{"model": "sound classifier", "dataset": "acted Russian speech (Dusha)", "time_shift_ms": 50, "n_mels": 64, "activation": "gelu", "inner_norm": false, "width": 256, "label_smoothing": 0.05, "init": "kaiming_normal", "lr": 0.00091, "beta2": 0.95, "eps": 1e-10, "steps": 17900}
Rows from block 3, named by matrix and row number. Rows with one number belong to one neuron. Each number is 128 + 24 x the weight over its row's rms, rounded and kept within 0 to 255. All counts start at 0. Numbers have three digits each. After the name is the row's rms in percent of the matrix's.
# fc1: MLP up (model.blocks.3.mlp.fc1.weight, 1024x256), inputs 0-127
# fc2: MLP down (model.blocks.3.mlp.fc2.weight, 256x1024, transposed), outputs 0-127
fc1.867 108:124156121135128125158107135144143113121099137127132148168149118128112102122169144094156127111132143127144137112139140172134111169123092133088119133161155146121101113122143134129124168158126153132115125122171117122134132134095122115132170149153089136104133143186105146134104109107091079167102113119116143111056099114149153104138157126141123081105110139137160096136129098141148104134106
fc1.868 102:182149139124120135132120125139101113123134117177150119130119143106110099146104126124116120098165155137121100120195135101076117126111119079134156176149102152128112132150119130094099125134135119101132114112127107126165130111134118133137120130103124177143094109150091124128148114107137131114160132091084179143174148118109114165158136129157130111128132156141148096111127142087106119114096
fc1.869 094:141135159104144108118131121089090102128112111105169134135113107132111140152117119130158152113114137056112154108136120120100105163111121149105116113131104134156149160116118154169118127135146139144141101172128170127146150142162141117137113141136109145115130117149089126143152152090153098093153189096140114071117151127088140115185105139123126133142167128157109140123109093101123085151115
fc1.870 098:160134111097181141125122102136110147114118133164173156113172158123114131108129135088123116119130119153134126151140119146120112160116089103120124148144146127160079158151139125162145135145110118128106098117115134135134116054140120128137118137111067181178144098107137149128157135119105132136117137108069144168134128114154144150139113085112145140109124148108182158171138150130128152173127
fc1.871 107:139128130095181167117108136126172151109147113178152127105100146102123066141121115156123112097116120100129130111101133145140100106168111137111096155104129123189110106172138127099141120122119118144177176115154102135143157168132121079109092142085154152155124115101137107068141096079114157128121137133120129149103111123120183081107121129136146119120167133088122085158126085119117127116116
fc1.872 101:151099144091173164115091124092115171119076071131071145128107172150127107127125160113116081129168159143149158104192146126132109137131108107113124126130150170100124132104141109142122128127106090085138110100135151113143110163139145117172151083119098094128157124150131159145124097123133103120109116128086151127147124111135144113113140115144111131123107143135142102111134091125174132160084
fc1.873 099:117176144111126135157121138117141125128119161122142135143131146157124102126127148125125097092108164125087120185148090141125104137137144120119152145135109133116126164133142165128141158144154144111123100110131125152113126120137119163171130097105135123116131180134152175192119107135165122148127135093094109094140138116146170071144148083134140132086126154160134086083139127138138109126106
fc1.874 101:161116114108127126126112129147077135153105125132106104118154122134147131143141134146135139115145149099118117189138164119115118185100092162149158148120153146121101126149167156103146125087143155139151143105109124175134151114153130126155075161092160119163116129139127131129112137088105070112134170084115153143096100130146159139148139097121162133080166163075126153129133125144124147112131
fc1.875 105:105151120061105125136106153134136101114135095106145168154142116129118128126161095083108093132098106115126157098099107147147129102156114101109152109171099111151104124134122111154142181107105139138122122117143120168117155110107113175115174093108116135144110155142118137152128128107095132135119101072087155128108140139090141147122118053146118137116131153154139129192133092156125104121100
fc1.876 095:132146119102166120137189113126101136058103100124093098113126128156203136137084094154124113109103106106128125122138093139133114128145110100083131133141135175090146130163123141157162140121175103135163128100180123115150162139093118082148166086139127135136129101134140138082097112113106167131108135140134114186156105110087127130123137139132139050087136081139127120185138086092117131098132
fc1.877 098:148132112095127150115159120109105112108116121099139127138141159146147156124115089138125154133120109075175130106105123127181146168133167113102110099109146168134154114131135118176111144077103149132152127158169156104108113100120103134101168140099134107125119147147125101117094131141155111156130154116159135132093109142119119097171128147173094140122123120094097114164115159108136143123154
fc2.867 120:146157140151125108116120111135179146076157119147154065132093141140121143166082134131126111072166158089130110130089157139102091144164134166112131101105112116096145185162122159141115126135173096111147097134159129128125142187137108164135104120130100180072137097133118119134135149093160160109159108115127113102135167123145127145116146140133143104113121129132103120082123140137135115116141
fc2.868 103:155141094147170093139146139136150137140151097129116129163143118123111135159106114153120098116119136114118191114121181150137104128160106103101127114141147139099123145150132166129113121131133092094138097122187113122149151135148099113133142112113080141125118123150105109139104098092125144115126138159151150159117151104070177137071114140163123143129182130103164130117106123111147146102100
fc2.869 081:134148145134147100121088100130158134170127116139113186069136082112128130114120134156117138118140108135139146132130102109118187097126118075128133131082076158127127174169124096120115108130093134122139111113151104124116137091127139115100160133132140117131127141116168135148148145163104163171124089107127149145070114133157092127127124132144109157079109135148121113133119130139139107150113
fc2.870 093:124059133133126093159096166102140134135132082137126136136142118133092126127151112169129095131098134112123181095125171115138131144105145146178159125106139147118155148161137147145103140101125117133112140155114170144112169149122127129109084146128141075108187138127104084163136095121180122100150093136104180148128101113130133122099143146130123164175161147117114140121119125135145127092119
fc2.871 097:123136091129069159062120133109163142165123162119117104115157119133137111117095161108105146112139125127137140129117096142117143123110138149135092112140137110135146133138101133121094128147117150115072112127107124164076114152149139130116087088167145165138147159143081138158127131142156143146134158134138129060147132130162109152134152131080072107155111157179123114104141139142130123173155
fc2.872 102:091140135113158108080118119124118117121096170094116113141136104131160151124072118128136129099116173128127149127109110128137134135099108162121127093144184096117092122144133140132152108076111134170119097141136155140130114149147125121107129148172116132144131109106084119145119132144119115136111148144154094108141159182115156140124130144070134105088135115125161131122110148106108136122121
fc2.873 100:123123127120150133136092181173114117134119128119138081088125087088122103165137170150109131116153119146126098141093107096072112139105127153124119122138116102152074079136109143117097145151112150155131139129112126145125097100099123134118123127135155112125137120139110109068141153157110087158126118144105141123112150127107146132138099145134132123125119136084130141079140143159098147077147
fc2.874 091:127125123140170097150133131146154124173117112122129169131109117112101128130135098127063122111122149128117116110152131083149124110103131128163125089131121132132141143176076110111137108155137154141091105116148128145103148151136166110104092095145172105131166140140141093133124111137141130130159097142132187129111155164162066115125123143120071126150121146121112139135143147140099164123160
fc2.875 107:137133171135109171146163170096127115147123114143167137093094102111090164137106096126149140122135094121144129100189087140142105115149163139124104125121104116130150144160126127140104094130170127128123102153126156146138130138124120147138176151121121119107126143118169151142137111149157158118151119144111144152126099157143058100135165143146106144102165122147097095158120126163110164146127
fc2.876 084:106110166114127158135136104124104134176141129123145129182137169115080105128105126166145101148158100132154122169137096160108118137111150146167096140101133161087119121146122143076135107119138146124151117114109157102152112129136120115152135128080139185146125112098128156103136152082102109136131164133150126156153121116118129146110117116137155133127177131132153143134123120151123150128151
fc2.877 101:166117133136108097130109134143105175124138071106171128100096122143115104139106122153138110143177091121073092128148090103103130137095099129138150159120078156123095169092159143110123112123121097112114144097102117103154097134111129141113114117100098140129169076103113117138155176145125121154171105069118133161163123114131129143108132115139124121137131192128142143089102103134114141140138