A small sound classifier, trained from scratch.
Model: 6.63M parameters, log mel input, arch resmlp, norm layernorm, activation gelu, patch size [16, 4], layers 12, width 256.
Data: trained on acted Russian speech (Dusha), 26041 training examples, 88.0 epochs.
Rows from block 8 of a small sound classifier, named by matrix and row number. Rows with one number belong to one neuron. Each number is 128 + 32 x the weight over its row's rms, rounded and kept within 0 to 255. All counts start at 0. Numbers have three digits each. After the name is the row's rms in percent of the matrix's.
After each neuron's rows are labels from the 100 clips, of 14976, where the neuron reaches its highest value: "band" is the frequency band that holds the peak; "responds to" is what is common among them. Only what is clearly more common there than usual is listed. The data: acted Russian speech (Dusha).
# fc1: MLP up (model.blocks.8.mlp.fc1.weight, 1024x256), inputs 156-207
# fc2: MLP down (model.blocks.8.mlp.fc2.weight, 256x1024, transposed), outputs 156-207

fc1.23 103:124138123097148120191135112103074095098132120138143164132108157170154193138161114118192143115097143157129105121157186129147086213126117168115103168105186138
fc2.23 112:176165124111181110131107110157143139117118110173114153157108166077062143128078092112123124149156132144098179117121100138156095081145092114129154116143124070
band: 250 to 500 Hz
responds to: emotion: positive

fc1.240 103:136169129085067133153107133141110146102131118155138185118134103116102176042120118144122051145084180180125148150095097145098089121185124103126194131156044120
fc2.240 098:143151085140130163118122128107125092132141136104166153186154082123125145182126138147175096173100083135125092127103114150128120141076136131178111146130119116
band: 250 to 500 Hz
responds to: emotion: angry

fc1.659 102:184144099129163171054083084081128152103175163108098180150135102107108123101069183127147147114128134185151114089163074141048078126195108078131111078143105168
fc2.659 102:054136120075143109170156234090159130125127157161100083125110118113127104119165108125117107124086126163096172102143128134173131109123161110104118141145108115
band: 4000 to 8000 Hz
responds to: emotion: sad

fc1.477 105:131158067126128140128125145115129119082097132079147149122118216161126068123130134146071114105138140117119204134141087124123123113119149119154132111078142099
fc2.477 107:151217128112106119156145128112116097044146130139146147160133077129108107144073104151188059123109086125196081117123112114121119155087122153174126142106073197
band: 250 to 500 Hz
responds to: emotion: angry

fc1.458 103:112145080116178098097152142110117168110114105159118097169135062189133099080092113171159122140134192087172086141140129098125153071120129165106119123089108112
fc2.458 113:142089126170123141088093125138045160111128129121137136140179091131162183138124120075076144102109108126087117114135148146151073134140101155133233075146135140
band: 250 to 500 Hz
responds to: emotion: neutral

fc1.202 098:123097106113091117131131138068120111103124107141126132173125114194188125131094141111146127147122116103141138118133120070130166186099118128137133147057132111
fc2.202 091:149127115147152154099114050176137143104102107144138152138149152110052130177091099088131143121160094118082134101115078164171109083078106168154166108110174120
band: 250 to 500 Hz
responds to: emotion: positive

fc1.610 100:061104089136111125174131113063107116108092141088142080137190124133135116096170168189149136152079122125118129103159127156109127100112153152113081182108175141
fc2.610 116:165140193073134079100159077116151096137105124136143143130062175126096076117109112137161132100192154139195133170105111125144183120087133138135118127117075126
band: 250 to 500 Hz
responds to: emotion: positive

fc1.30 098:129093144138069126150127152074133093087134089126150131145137129187198178117115142140054152131096160090119138103171122112112106122126129128170142154073109152
fc2.30 105:152099141075167072111142041098094146134110149164133138138098120121110073148102136112161107141138140112135147122091112117174153091153149154166131116130101148
band: 2000 to 4000 Hz
responds to: emotion: positive

fc1.628 105:117129114115094120130133114054151162141117138108112121192127178103151094158177116137114093113113135160160141065134147104195146126142118172067142095057206143
fc2.628 111:157124162119156167156157113143116076123120111116149183102114126115055131138125111065151126147136076124107096143139070168167095142079120163156179115127095133
band: 250 to 500 Hz
responds to: emotion: positive

fc1.316 099:139115103138096150089122143126088101076099157045092109115126165168147159140111143139138109139088167130105135088129179122084165137143072137122102138131153140
fc2.316 092:160150135123139132132118110086120109090074122166132165097081104121116063148084067105137047183139091087146117125128087134171072163163119177157118105148137149
band: 250 to 500 Hz
responds to: emotion: positive