Weights of a small sound classifier: trained on acted Russian speech (Dusha).
Rows from block 9 of a small sound classifier, named by matrix and row number. Rows with one number belong to one neuron. Each number is 50 + 15 x the weight over its row's rms, rounded and kept within 0 to 99. All counts start at 0.
Before each neuron's rows are labels from the 100 clips, of 14976, where the neuron reaches its highest value: "top examples" is what is common among them. Only what is clearly more common there than usual is listed. The data: acted Russian speech (Dusha).
# fc1: MLP up (model.blocks.9.mlp.fc1.weight, 1024x256), inputs 0-127
# fc2: MLP down (model.blocks.9.mlp.fc2.weight, 256x1024, transposed), outputs 0-127

top examples: emotion: positive
fc1.50:75 28 44 66 37 46 58 40 46 55 50 52 52 58 87 31 87 65 44 66 45 34 46 17 65 39 45 48 59 41 68 79 25 30 25 36 44 65 49 70 50 67 60 40 62 42 45 64 46 52 45 56 65 61 58 44 29 65 65 44 41 78 34 63 18 60 69 56 55 34 51 52 39 58 48 24 63 49 57 26 70 25 59 53 62 59 49 48 49 58 40 63 44 52 42 48 70 56 39 52 47 42 57 59 53 21 48 40 52 62 52 56 55 35 49 52 41 31 50 38 29 23 65 64 49 25 51 70
fc2.50:54 72 50 66 54 11 59 69 66 33 29 51 63 47 22 61 51 51 51 80 69 60 45 50 73 58 51 58 60 50 41 54 65 42 37 55 67 77 42 58 46 51 49 46 60 46 31 39 48 56 44 82 46 76 96 20 43 53 42 50 43 54 49 26 63 71 70 48 51 46 51 59 77 34 29 31 42 57 51 59 19 54 55 68 30 54 57 66 47 51 00 30 46 58 43 33 44 51 46 33 76 74 46 38 34 28 46 57 48 61 15 59 67 32 50 65 59 57 53 49 47 54 21 47 39 73 63 40

top examples: emotion: angry
fc1.715:70 47 42 37 49 46 70 38 51 68 59 49 47 63 77 45 65 50 53 51 72 47 81 45 75 46 66 65 38 60 33 76 46 52 23 53 45 66 64 57 21 71 65 53 52 65 34 39 57 33 53 76 41 42 68 59 52 35 44 36 34 36 54 34 61 35 16 48 76 55 35 50 62 49 65 56 74 69 56 18 52 38 54 44 59 55 48 45 45 61 30 48 52 23 69 71 63 31 42 34 29 49 70 52 24 32 69 42 42 47 53 67 55 35 55 59 51 44 67 59 42 42 51 68 31 44 34 37
fc2.715:53 52 42 39 42 21 69 53 62 38 19 53 33 43 17 56 52 55 24 75 44 49 40 43 71 43 55 60 45 39 53 59 20 44 56 53 65 46 34 31 38 62 51 73 57 47 37 49 65 55 26 57 56 49 74 47 72 71 53 32 48 46 30 58 58 58 87 40 47 40 90 50 96 20 27 31 54 28 37 52 06 65 59 72 30 39 63 52 49 69 41 79 43 51 42 35 56 53 37 41 46 66 43 43 41 35 43 55 71 43 29 48 77 56 37 56 61 69 30 52 33 55 40 67 41 63 47 48

top examples: emotion: angry
fc1.393:39 59 69 38 55 41 59 57 55 40 53 57 50 51 56 71 14 67 87 74 65 58 52 57 44 71 44 49 43 70 32 56 68 50 32 51 70 57 83 49 43 36 53 45 38 60 42 56 47 59 59 64 65 39 59 45 55 29 25 74 32 55 46 27 46 52 71 40 38 40 51 35 72 74 99 61 54 51 53 38 49 51 56 57 43 94 45 42 48 33 58 58 41 64 55 55 01 61 54 30 66 53 48 40 23 76 32 45 68 46 18 68 37 53 69 78 74 19 81 38 41 48 49 62 60 80 70 53
fc2.393:71 45 39 36 61 22 51 31 46 69 54 55 60 54 43 50 77 39 40 33 38 38 58 36 64 23 47 63 51 26 57 76 36 44 50 30 35 46 51 47 39 33 62 62 36 50 50 53 71 34 21 50 51 35 69 68 37 78 56 45 60 65 40 30 18 80 59 35 47 44 29 40 49 38 50 36 56 31 41 32 37 44 42 52 40 08 60 42 45 52 55 69 41 53 54 42 79 66 36 70 43 48 49 67 51 47 61 64 28 43 79 67 41 59 42 49 48 45 39 47 24 51 53 78 50 57 50 60

top examples: emotion: sad
fc1.296:55 76 46 43 49 61 51 46 66 34 42 63 28 50 33 50 23 59 67 66 60 87 73 48 64 37 47 40 70 48 29 38 65 36 46 22 65 76 54 79 20 36 47 50 72 32 34 30 51 44 43 62 48 69 47 51 57 57 52 52 30 70 55 48 27 51 63 41 47 41 32 60 61 81 71 62 35 73 37 22 52 41 61 71 23 51 65 60 63 50 31 31 45 64 55 18 39 54 39 58 55 48 66 47 18 54 58 53 38 57 73 72 43 24 19 37 47 61 62 43 66 52 50 61 31 44 47 22
fc2.296:54 63 54 28 61 48 53 43 24 66 81 52 36 68 69 47 39 35 59 30 63 50 66 42 42 43 55 47 67 33 43 49 59 55 41 76 51 19 78 49 49 45 62 60 15 62 58 68 54 47 72 56 22 29 61 35 56 62 50 76 55 45 69 31 37 60 31 49 56 61 32 51 31 73 80 58 39 68 44 48 62 18 57 23 73 47 26 35 59 43 60 27 44 46 65 52 58 47 42 78 30 48 66 52 53 65 67 55 13 39 69 67 52 34 57 50 42 30 75 58 54 30 50 40 67 35 45 45

top examples: emotion: angry
fc1.745:67 49 51 12 62 31 39 53 72 45 34 46 61 63 65 15 37 54 31 72 47 42 62 60 62 65 85 67 81 54 46 49 69 62 67 40 82 57 51 58 38 71 63 36 68 62 38 43 51 29 41 69 41 54 31 45 64 45 23 48 26 34 37 38 88 49 59 32 33 38 70 33 61 48 59 60 66 50 35 45 51 43 66 75 38 57 63 46 55 48 35 41 57 23 28 46 58 57 73 54 51 53 45 42 31 56 43 43 61 76 40 30 47 23 50 35 55 56 48 52 52 57 42 62 41 62 66 52
fc2.745:67 35 36 61 48 36 85 54 78 50 51 59 64 40 24 64 69 58 35 58 43 45 04 34 58 78 53 67 40 48 69 69 30 56 54 54 48 60 42 25 35 53 57 53 70 38 38 60 66 53 29 66 73 56 81 26 39 60 45 29 48 43 44 35 44 47 65 50 50 39 46 45 59 19 27 48 50 33 33 51 41 51 45 59 69 24 87 53 48 62 51 48 62 65 35 33 77 31 31 21 71 62 34 46 40 38 55 64 76 34 50 54 41 66 65 37 78 43 31 48 38 48 54 55 22 53 40 45

top examples: emotion: neutral
fc1.164:36 56 49 30 20 67 89 72 51 50 46 52 46 57 52 41 63 51 53 63 70 52 56 56 52 82 14 30 42 93 35 09 47 11 62 48 69 28 41 52 50 56 41 77 48 54 64 63 33 50 60 73 39 38 44 52 41 61 42 67 58 34 40 48 50 58 48 67 42 39 55 38 50 33 44 50 37 68 40 64 54 52 53 59 46 30 28 62 68 57 39 59 48 45 51 40 44 56 62 74 35 68 59 46 67 55 36 35 37 51 58 62 56 53 30 55 44 58 12 36 53 43 39 53 50 30 39 54
fc2.164:25 71 57 56 42 39 20 47 21 54 73 39 50 60 56 27 37 54 65 51 43 75 64 79 74 36 32 28 35 58 58 41 82 50 27 55 33 57 53 58 57 47 38 50 62 51 53 54 39 74 57 30 48 46 54 21 41 29 47 63 39 42 46 29 51 38 31 67 82 60 54 69 38 61 59 90 55 62 59 44 70 41 62 55 49 59 43 41 21 47 45 34 59 43 53 50 26 46 65 61 40 40 59 80 74 39 50 42 43 51 37 24 56 24 39 36 46 48 74 73 54 52 55 39 52 87 61 33

top examples: emotion: neutral
fc1.140:52 52 67 42 62 53 33 66 24 42 50 65 70 57 35 16 48 38 71 65 54 24 42 59 43 52 51 45 36 20 48 50 52 35 61 56 33 77 76 55 53 17 40 28 53 63 63 43 27 65 60 62 47 69 69 35 45 74 59 43 28 41 55 34 36 57 39 49 49 62 73 55 70 67 64 56 55 22 66 42 56 45 54 47 68 59 58 49 24 54 27 29 36 27 46 28 37 64 80 53 39 30 89 64 60 23 48 44 49 47 58 26 31 36 59 44 36 29 76 67 50 75 29 68 42 70 55 39
fc2.140:38 73 60 54 33 67 42 61 54 46 34 23 19 23 61 51 34 58 55 41 39 58 93 73 28 44 39 27 47 75 32 43 79 41 51 54 62 59 32 48 64 73 38 70 50 50 32 60 37 84 57 33 48 50 20 75 51 11 52 52 38 45 65 76 78 45 59 60 51 44 49 46 26 57 32 32 50 79 63 50 60 70 64 56 08 61 31 61 66 50 38 48 63 46 46 58 09 61 62 66 37 62 42 55 64 40 39 32 52 74 54 62 51 54 31 53 31 59 51 42 76 44 62 46 47 52 54 51

top examples: emotion: sad
fc1.711:46 59 32 44 20 61 57 60 62 54 39 56 44 44 37 47 45 47 45 39 57 69 36 59 46 51 56 52 19 49 59 66 58 62 40 60 61 42 40 41 49 55 61 79 50 52 50 45 62 58 63 42 79 51 54 48 57 48 52 56 56 85 52 74 49 71 62 53 99 46 74 77 72 33 48 41 64 55 18 66 52 54 64 30 62 46 28 51 46 51 36 38 44 71 30 42 40 73 22 36 52 46 49 47 46 15 47 41 83 34 23 56 55 40 35 51 46 35 60 48 44 32 40 59 51 77 50 45
fc2.711:52 44 76 45 70 79 60 44 57 53 44 40 70 61 66 52 69 40 76 78 38 45 35 53 37 68 60 35 67 58 45 57 53 26 81 16 54 43 54 59 56 34 67 01 55 66 63 28 56 32 51 34 34 46 28 50 48 63 49 51 66 66 43 61 56 75 25 75 62 75 45 57 39 52 72 59 65 23 41 57 46 40 25 38 35 64 52 52 38 49 51 77 22 46 37 67 59 37 63 70 34 62 81 34 59 74 44 32 49 70 49 40 70 34 51 40 33 42 46 33 75 73 55 46 58 31 46 67

top examples: emotion: neutral
fc1.288:47 73 53 23 53 62 70 41 33 45 46 35 52 46 48 62 45 61 66 59 47 87 56 33 33 53 52 51 62 77 51 47 62 71 64 41 81 66 50 43 40 48 24 53 45 59 57 52 20 34 20 52 34 17 52 36 29 34 41 31 56 61 54 46 66 55 38 66 49 22 42 56 49 32 67 65 56 92 57 85 53 51 70 54 55 41 49 57 68 22 25 46 58 65 38 40 22 37 66 72 59 66 46 57 29 58 76 49 31 44 20 81 46 57 24 73 34 59 67 34 35 45 72 45 47 60 56 66
fc2.288:21 71 56 66 29 31 34 66 44 26 63 41 40 61 56 32 27 74 48 43 50 57 73 67 54 30 12 33 41 65 55 29 48 38 32 64 25 76 45 51 57 65 20 53 66 36 34 64 34 80 53 42 64 63 54 53 31 33 71 36 14 45 70 39 55 39 54 45 56 49 75 55 50 43 42 51 49 57 73 51 59 54 79 65 32 61 47 58 55 70 52 42 63 67 67 36 33 55 64 30 63 29 29 50 61 54 29 46 81 56 45 60 38 57 43 34 54 74 48 62 71 32 57 42 47 62 55 20

top examples: emotion: angry
fc1.616:52 54 47 66 50 58 66 61 40 52 47 76 66 55 55 79 69 65 60 53 66 56 40 36 63 32 41 37 41 70 38 71 73 50 57 32 56 41 47 51 21 49 50 44 53 16 57 34 57 65 45 74 46 33 58 62 49 42 16 67 55 81 66 54 51 60 47 32 24 35 45 43 49 35 57 52 37 39 43 48 33 35 43 62 55 49 48 51 74 62 37 42 41 44 24 61 37 65 19 53 68 22 40 58 42 65 61 82 54 56 19 38 45 20 73 51 48 73 57 52 37 74 58 52 53 67 72 34
fc2.616:63 40 29 53 50 29 65 27 48 71 30 66 31 48 20 63 56 48 27 47 34 25 37 36 76 42 52 77 50 48 43 67 35 63 03 50 54 43 58 40 30 67 66 77 36 61 36 72 73 53 27 61 54 32 74 60 68 62 46 58 47 34 25 25 48 43 69 35 57 38 53 40 72 43 38 38 42 48 34 40 42 46 57 49 76 25 55 20 54 55 55 66 55 38 35 48 63 45 29 42 41 55 27 66 46 15 64 69 46 34 54 68 56 66 50 65 73 41 49 63 08 30 47 63 44 41 69 40

top examples: emotion: angry
fc1.256:41 71 58 32 28 72 69 76 48 65 35 48 51 66 58 37 62 57 58 47 44 47 72 67 28 62 44 46 50 33 60 37 60 54 62 52 73 31 79 58 59 52 48 21 81 50 39 40 46 69 41 64 36 56 52 61 66 55 37 38 55 40 55 52 40 68 24 72 36 59 76 52 48 65 52 78 62 75 49 32 48 15 50 65 30 22 63 53 58 47 35 81 31 53 36 73 42 38 68 71 43 53 56 63 56 63 32 34 41 66 35 46 50 58 61 34 55 64 41 56 54 55 47 49 50 44 70 57
fc2.256:61 55 20 42 38 82 59 22 46 56 57 79 40 37 38 56 55 36 36 60 45 58 42 27 36 59 48 74 40 45 31 56 30 59 67 53 56 36 56 48 52 65 55 65 33 51 61 72 53 19 51 67 43 45 26 57 67 63 33 48 52 26 44 60 24 47 29 25 43 48 45 54 42 50 47 53 39 51 41 54 43 40 54 45 78 23 62 26 63 48 69 62 55 39 48 80 63 45 17 37 40 53 32 52 46 49 62 82 55 03 54 61 41 71 46 36 86 47 50 60 25 29 46 45 52 24 51 39

top examples: emotion: sad
fc1.580:64 61 37 50 54 81 36 38 67 31 28 38 48 56 16 40 47 48 61 67 52 51 73 85 59 43 51 62 36 46 73 43 56 59 41 29 61 42 51 81 62 47 56 29 54 74 54 26 54 33 48 50 37 38 38 52 68 57 45 45 73 48 36 46 51 79 46 59 41 29 46 50 57 55 31 36 59 52 37 79 46 42 45 67 17 89 47 51 49 49 52 81 37 46 67 63 12 56 69 49 64 64 80 53 52 48 50 33 73 54 62 50 51 50 38 70 43 47 44 33 57 47 57 53 32 46 44 67
fc2.580:52 44 65 35 63 62 55 33 21 78 56 43 37 36 60 62 36 35 65 31 37 54 62 46 57 59 49 36 72 52 27 49 79 57 43 59 48 26 62 56 55 44 61 71 18 57 38 48 58 76 63 51 27 27 36 50 56 46 47 78 54 44 76 39 38 62 46 59 54 60 01 59 32 77 83 39 25 55 43 64 61 37 56 41 60 29 17 32 52 26 65 46 40 50 34 47 49 71 46 69 40 31 55 65 70 48 69 52 13 35 62 46 55 42 40 60 36 26 73 57 51 39 66 26 64 35 50 50

top examples: emotion: sad
fc1.653:25 41 46 37 51 54 64 26 22 56 52 55 51 67 46 40 58 23 56 58 31 49 38 34 57 64 39 86 75 56 66 34 54 33 49 35 47 31 48 44 42 54 47 50 33 40 63 54 41 51 50 73 37 36 46 48 44 55 60 42 53 35 41 49 57 72 61 40 50 71 21 51 42 59 72 62 68 75 62 63 62 16 29 38 36 40 29 39 19 45 58 82 50 25 55 51 75 56 57 47 44 79 46 63 46 35 52 53 14 52 46 68 61 47 59 82 67 61 69 60 41 74 12 30 60 38 62 43
fc2.653:43 47 55 41 60 91 53 36 46 52 41 42 30 18 70 44 32 48 54 43 60 35 75 59 22 61 58 52 72 24 41 49 53 61 55 49 71 36 59 56 60 54 64 55 38 64 56 47 57 51 69 40 27 51 14 78 60 60 35 59 60 44 37 95 39 75 73 50 18 68 25 38 22 56 57 32 34 28 51 57 59 79 48 48 38 53 34 42 41 40 68 58 45 34 36 88 25 76 52 59 41 51 56 43 58 47 60 39 40 51 60 41 64 65 51 63 23 31 62 46 58 53 70 60 64 31 15 51

top examples: emotion: neutral
fc1.561:74 29 18 53 38 55 52 55 53 42 44 46 52 47 54 31 59 49 68 68 59 65 28 41 32 71 33 42 39 20 36 48 28 15 53 77 43 47 55 61 58 39 28 41 54 43 50 66 39 29 59 71 46 39 56 42 32 78 55 40 29 43 57 25 73 73 33 33 46 44 75 33 48 80 51 35 77 54 51 60 42 34 53 40 62 79 48 41 49 75 35 43 49 56 63 45 47 42 83 48 36 59 60 47 46 52 48 50 28 64 38 58 63 41 35 50 57 50 38 85 48 66 22 63 89 63 62 53
fc2.561:24 83 68 57 42 46 25 60 39 47 48 25 34 31 78 49 20 57 62 33 39 65 88 66 44 35 38 29 57 64 52 40 87 63 46 54 54 56 39 52 51 57 35 58 52 41 34 57 31 99 67 37 41 59 31 32 42 00 45 53 41 60 69 55 56 39 56 56 50 46 49 49 22 52 45 44 38 72 61 49 67 76 61 72 12 61 53 51 86 50 31 46 60 50 49 60 15 62 65 59 52 54 53 49 73 59 45 44 54 63 57 42 35 39 39 46 40 49 64 46 67 46 65 45 55 52 57 34

top examples: emotion: positive
fc1.392:66 72 35 50 55 62 60 56 28 61 52 91 56 57 49 53 35 42 64 43 51 62 42 59 65 31 44 56 73 49 38 66 77 57 37 63 35 64 35 80 58 53 38 62 51 42 77 48 52 52 55 81 30 38 74 62 59 48 38 63 38 34 52 38 41 64 58 38 58 63 50 38 52 38 52 46 52 60 61 40 65 42 68 78 25 33 51 38 52 59 38 38 51 57 53 22 48 65 40 40 39 21 43 88 51 28 74 68 33 36 52 57 64 37 38 47 48 63 63 37 26 33 37 50 45 46 41 45
fc2.392:69 20 51 36 51 38 72 35 58 54 63 45 44 67 33 58 58 42 26 36 67 27 40 34 46 56 59 62 54 18 42 76 16 58 54 37 78 48 48 40 43 53 56 53 27 72 55 67 79 25 29 57 68 47 82 37 64 64 50 51 58 42 21 42 46 57 69 49 52 57 61 47 48 33 56 36 47 26 40 59 17 57 52 52 54 47 60 49 29 60 78 64 44 54 44 60 60 44 34 36 36 65 43 31 43 63 53 48 38 48 62 79 73 62 35 54 56 49 51 28 32 28 34 66 41 63 26 46

top examples: emotion: neutral
fc1.685:53 63 76 42 48 52 37 71 17 38 42 29 30 66 23 67 23 45 32 28 41 40 79 65 53 27 74 50 56 46 69 70 53 55 47 67 73 50 58 73 61 43 53 39 44 55 42 45 40 60 39 45 50 49 46 68 51 21 52 29 53 70 33 47 58 58 56 45 37 57 68 47 49 31 68 49 52 67 43 47 25 62 68 38 51 61 58 47 62 52 51 57 60 61 62 56 32 82 36 52 55 44 42 27 47 50 62 53 20 32 48 62 89 57 27 77 36 49 55 56 69 76 51 77 39 50 75 56
fc2.685:33 58 58 63 31 41 39 73 56 19 81 31 48 70 62 25 48 75 49 32 52 50 62 67 57 29 21 44 48 49 67 40 50 39 44 46 24 65 39 48 64 49 27 37 92 39 47 60 20 65 52 36 51 77 45 49 22 42 73 37 30 53 57 44 70 28 55 63 45 58 70 38 45 55 38 49 55 30 73 33 68 47 60 63 47 68 55 60 34 68 41 41 67 69 72 16 52 41 74 47 70 45 55 51 65 50 31 44 60 69 64 56 43 50 76 40 42 70 36 64 63 45 36 50 47 62 54 41

top examples: emotion: angry
fc1.680:43 66 37 65 27 47 39 59 51 08 31 45 51 51 73 37 43 84 41 64 57 49 61 60 59 66 51 64 34 48 22 33 88 51 38 43 66 25 52 45 50 69 48 38 66 48 61 47 63 43 40 71 28 66 45 21 70 59 24 67 42 48 46 52 75 65 60 33 40 47 54 58 70 40 52 69 65 73 53 28 25 60 42 52 00 61 58 57 29 76 20 73 26 51 49 49 46 59 50 71 53 42 57 66 42 52 33 53 26 71 41 27 47 51 44 31 52 83 07 52 67 50 33 44 44 38 69 64
fc2.680:63 44 33 64 26 24 43 51 47 35 61 69 28 45 54 38 45 62 48 42 58 62 49 34 52 31 43 69 63 45 52 62 46 58 35 86 44 50 57 62 49 73 46 64 50 35 37 73 53 61 54 60 43 65 68 45 43 45 60 31 25 25 54 32 39 53 45 30 35 22 59 46 56 49 34 35 41 51 44 28 59 41 73 65 62 29 25 50 55 79 66 23 65 72 60 24 45 37 45 36 64 32 30 57 43 28 57 79 66 35 50 65 34 75 56 31 67 60 45 67 33 22 58 49 49 78 60 30

top examples: emotion: neutral
fc1.329:41 59 60 50 64 65 47 48 47 34 50 58 63 90 25 51 52 46 77 58 42 44 44 56 48 20 30 86 52 19 67 50 45 71 50 51 48 71 77 67 51 68 56 32 38 43 62 53 17 54 51 67 43 53 57 35 35 67 56 51 40 55 74 31 45 56 29 65 45 73 54 58 44 61 62 56 54 78 67 34 55 18 52 46 34 39 40 27 26 43 48 43 53 39 52 22 68 48 66 47 47 51 93 52 52 13 72 46 31 33 46 49 74 49 52 57 40 30 54 59 67 71 03 69 76 66 51 26
fc2.329:40 65 47 57 41 66 39 55 47 46 41 41 38 25 66 45 20 52 44 47 40 58 99 68 27 46 36 35 48 66 33 41 59 47 41 73 66 51 35 35 68 65 42 69 45 45 38 73 44 60 69 30 48 52 27 62 52 13 51 51 37 36 57 73 68 45 62 48 48 56 35 35 17 59 30 26 32 60 70 47 67 79 63 53 26 53 33 64 74 55 33 38 62 44 50 67 00 66 59 58 31 59 32 49 56 51 47 35 53 58 56 76 33 42 25 57 23 58 60 54 62 27 75 54 49 55 49 44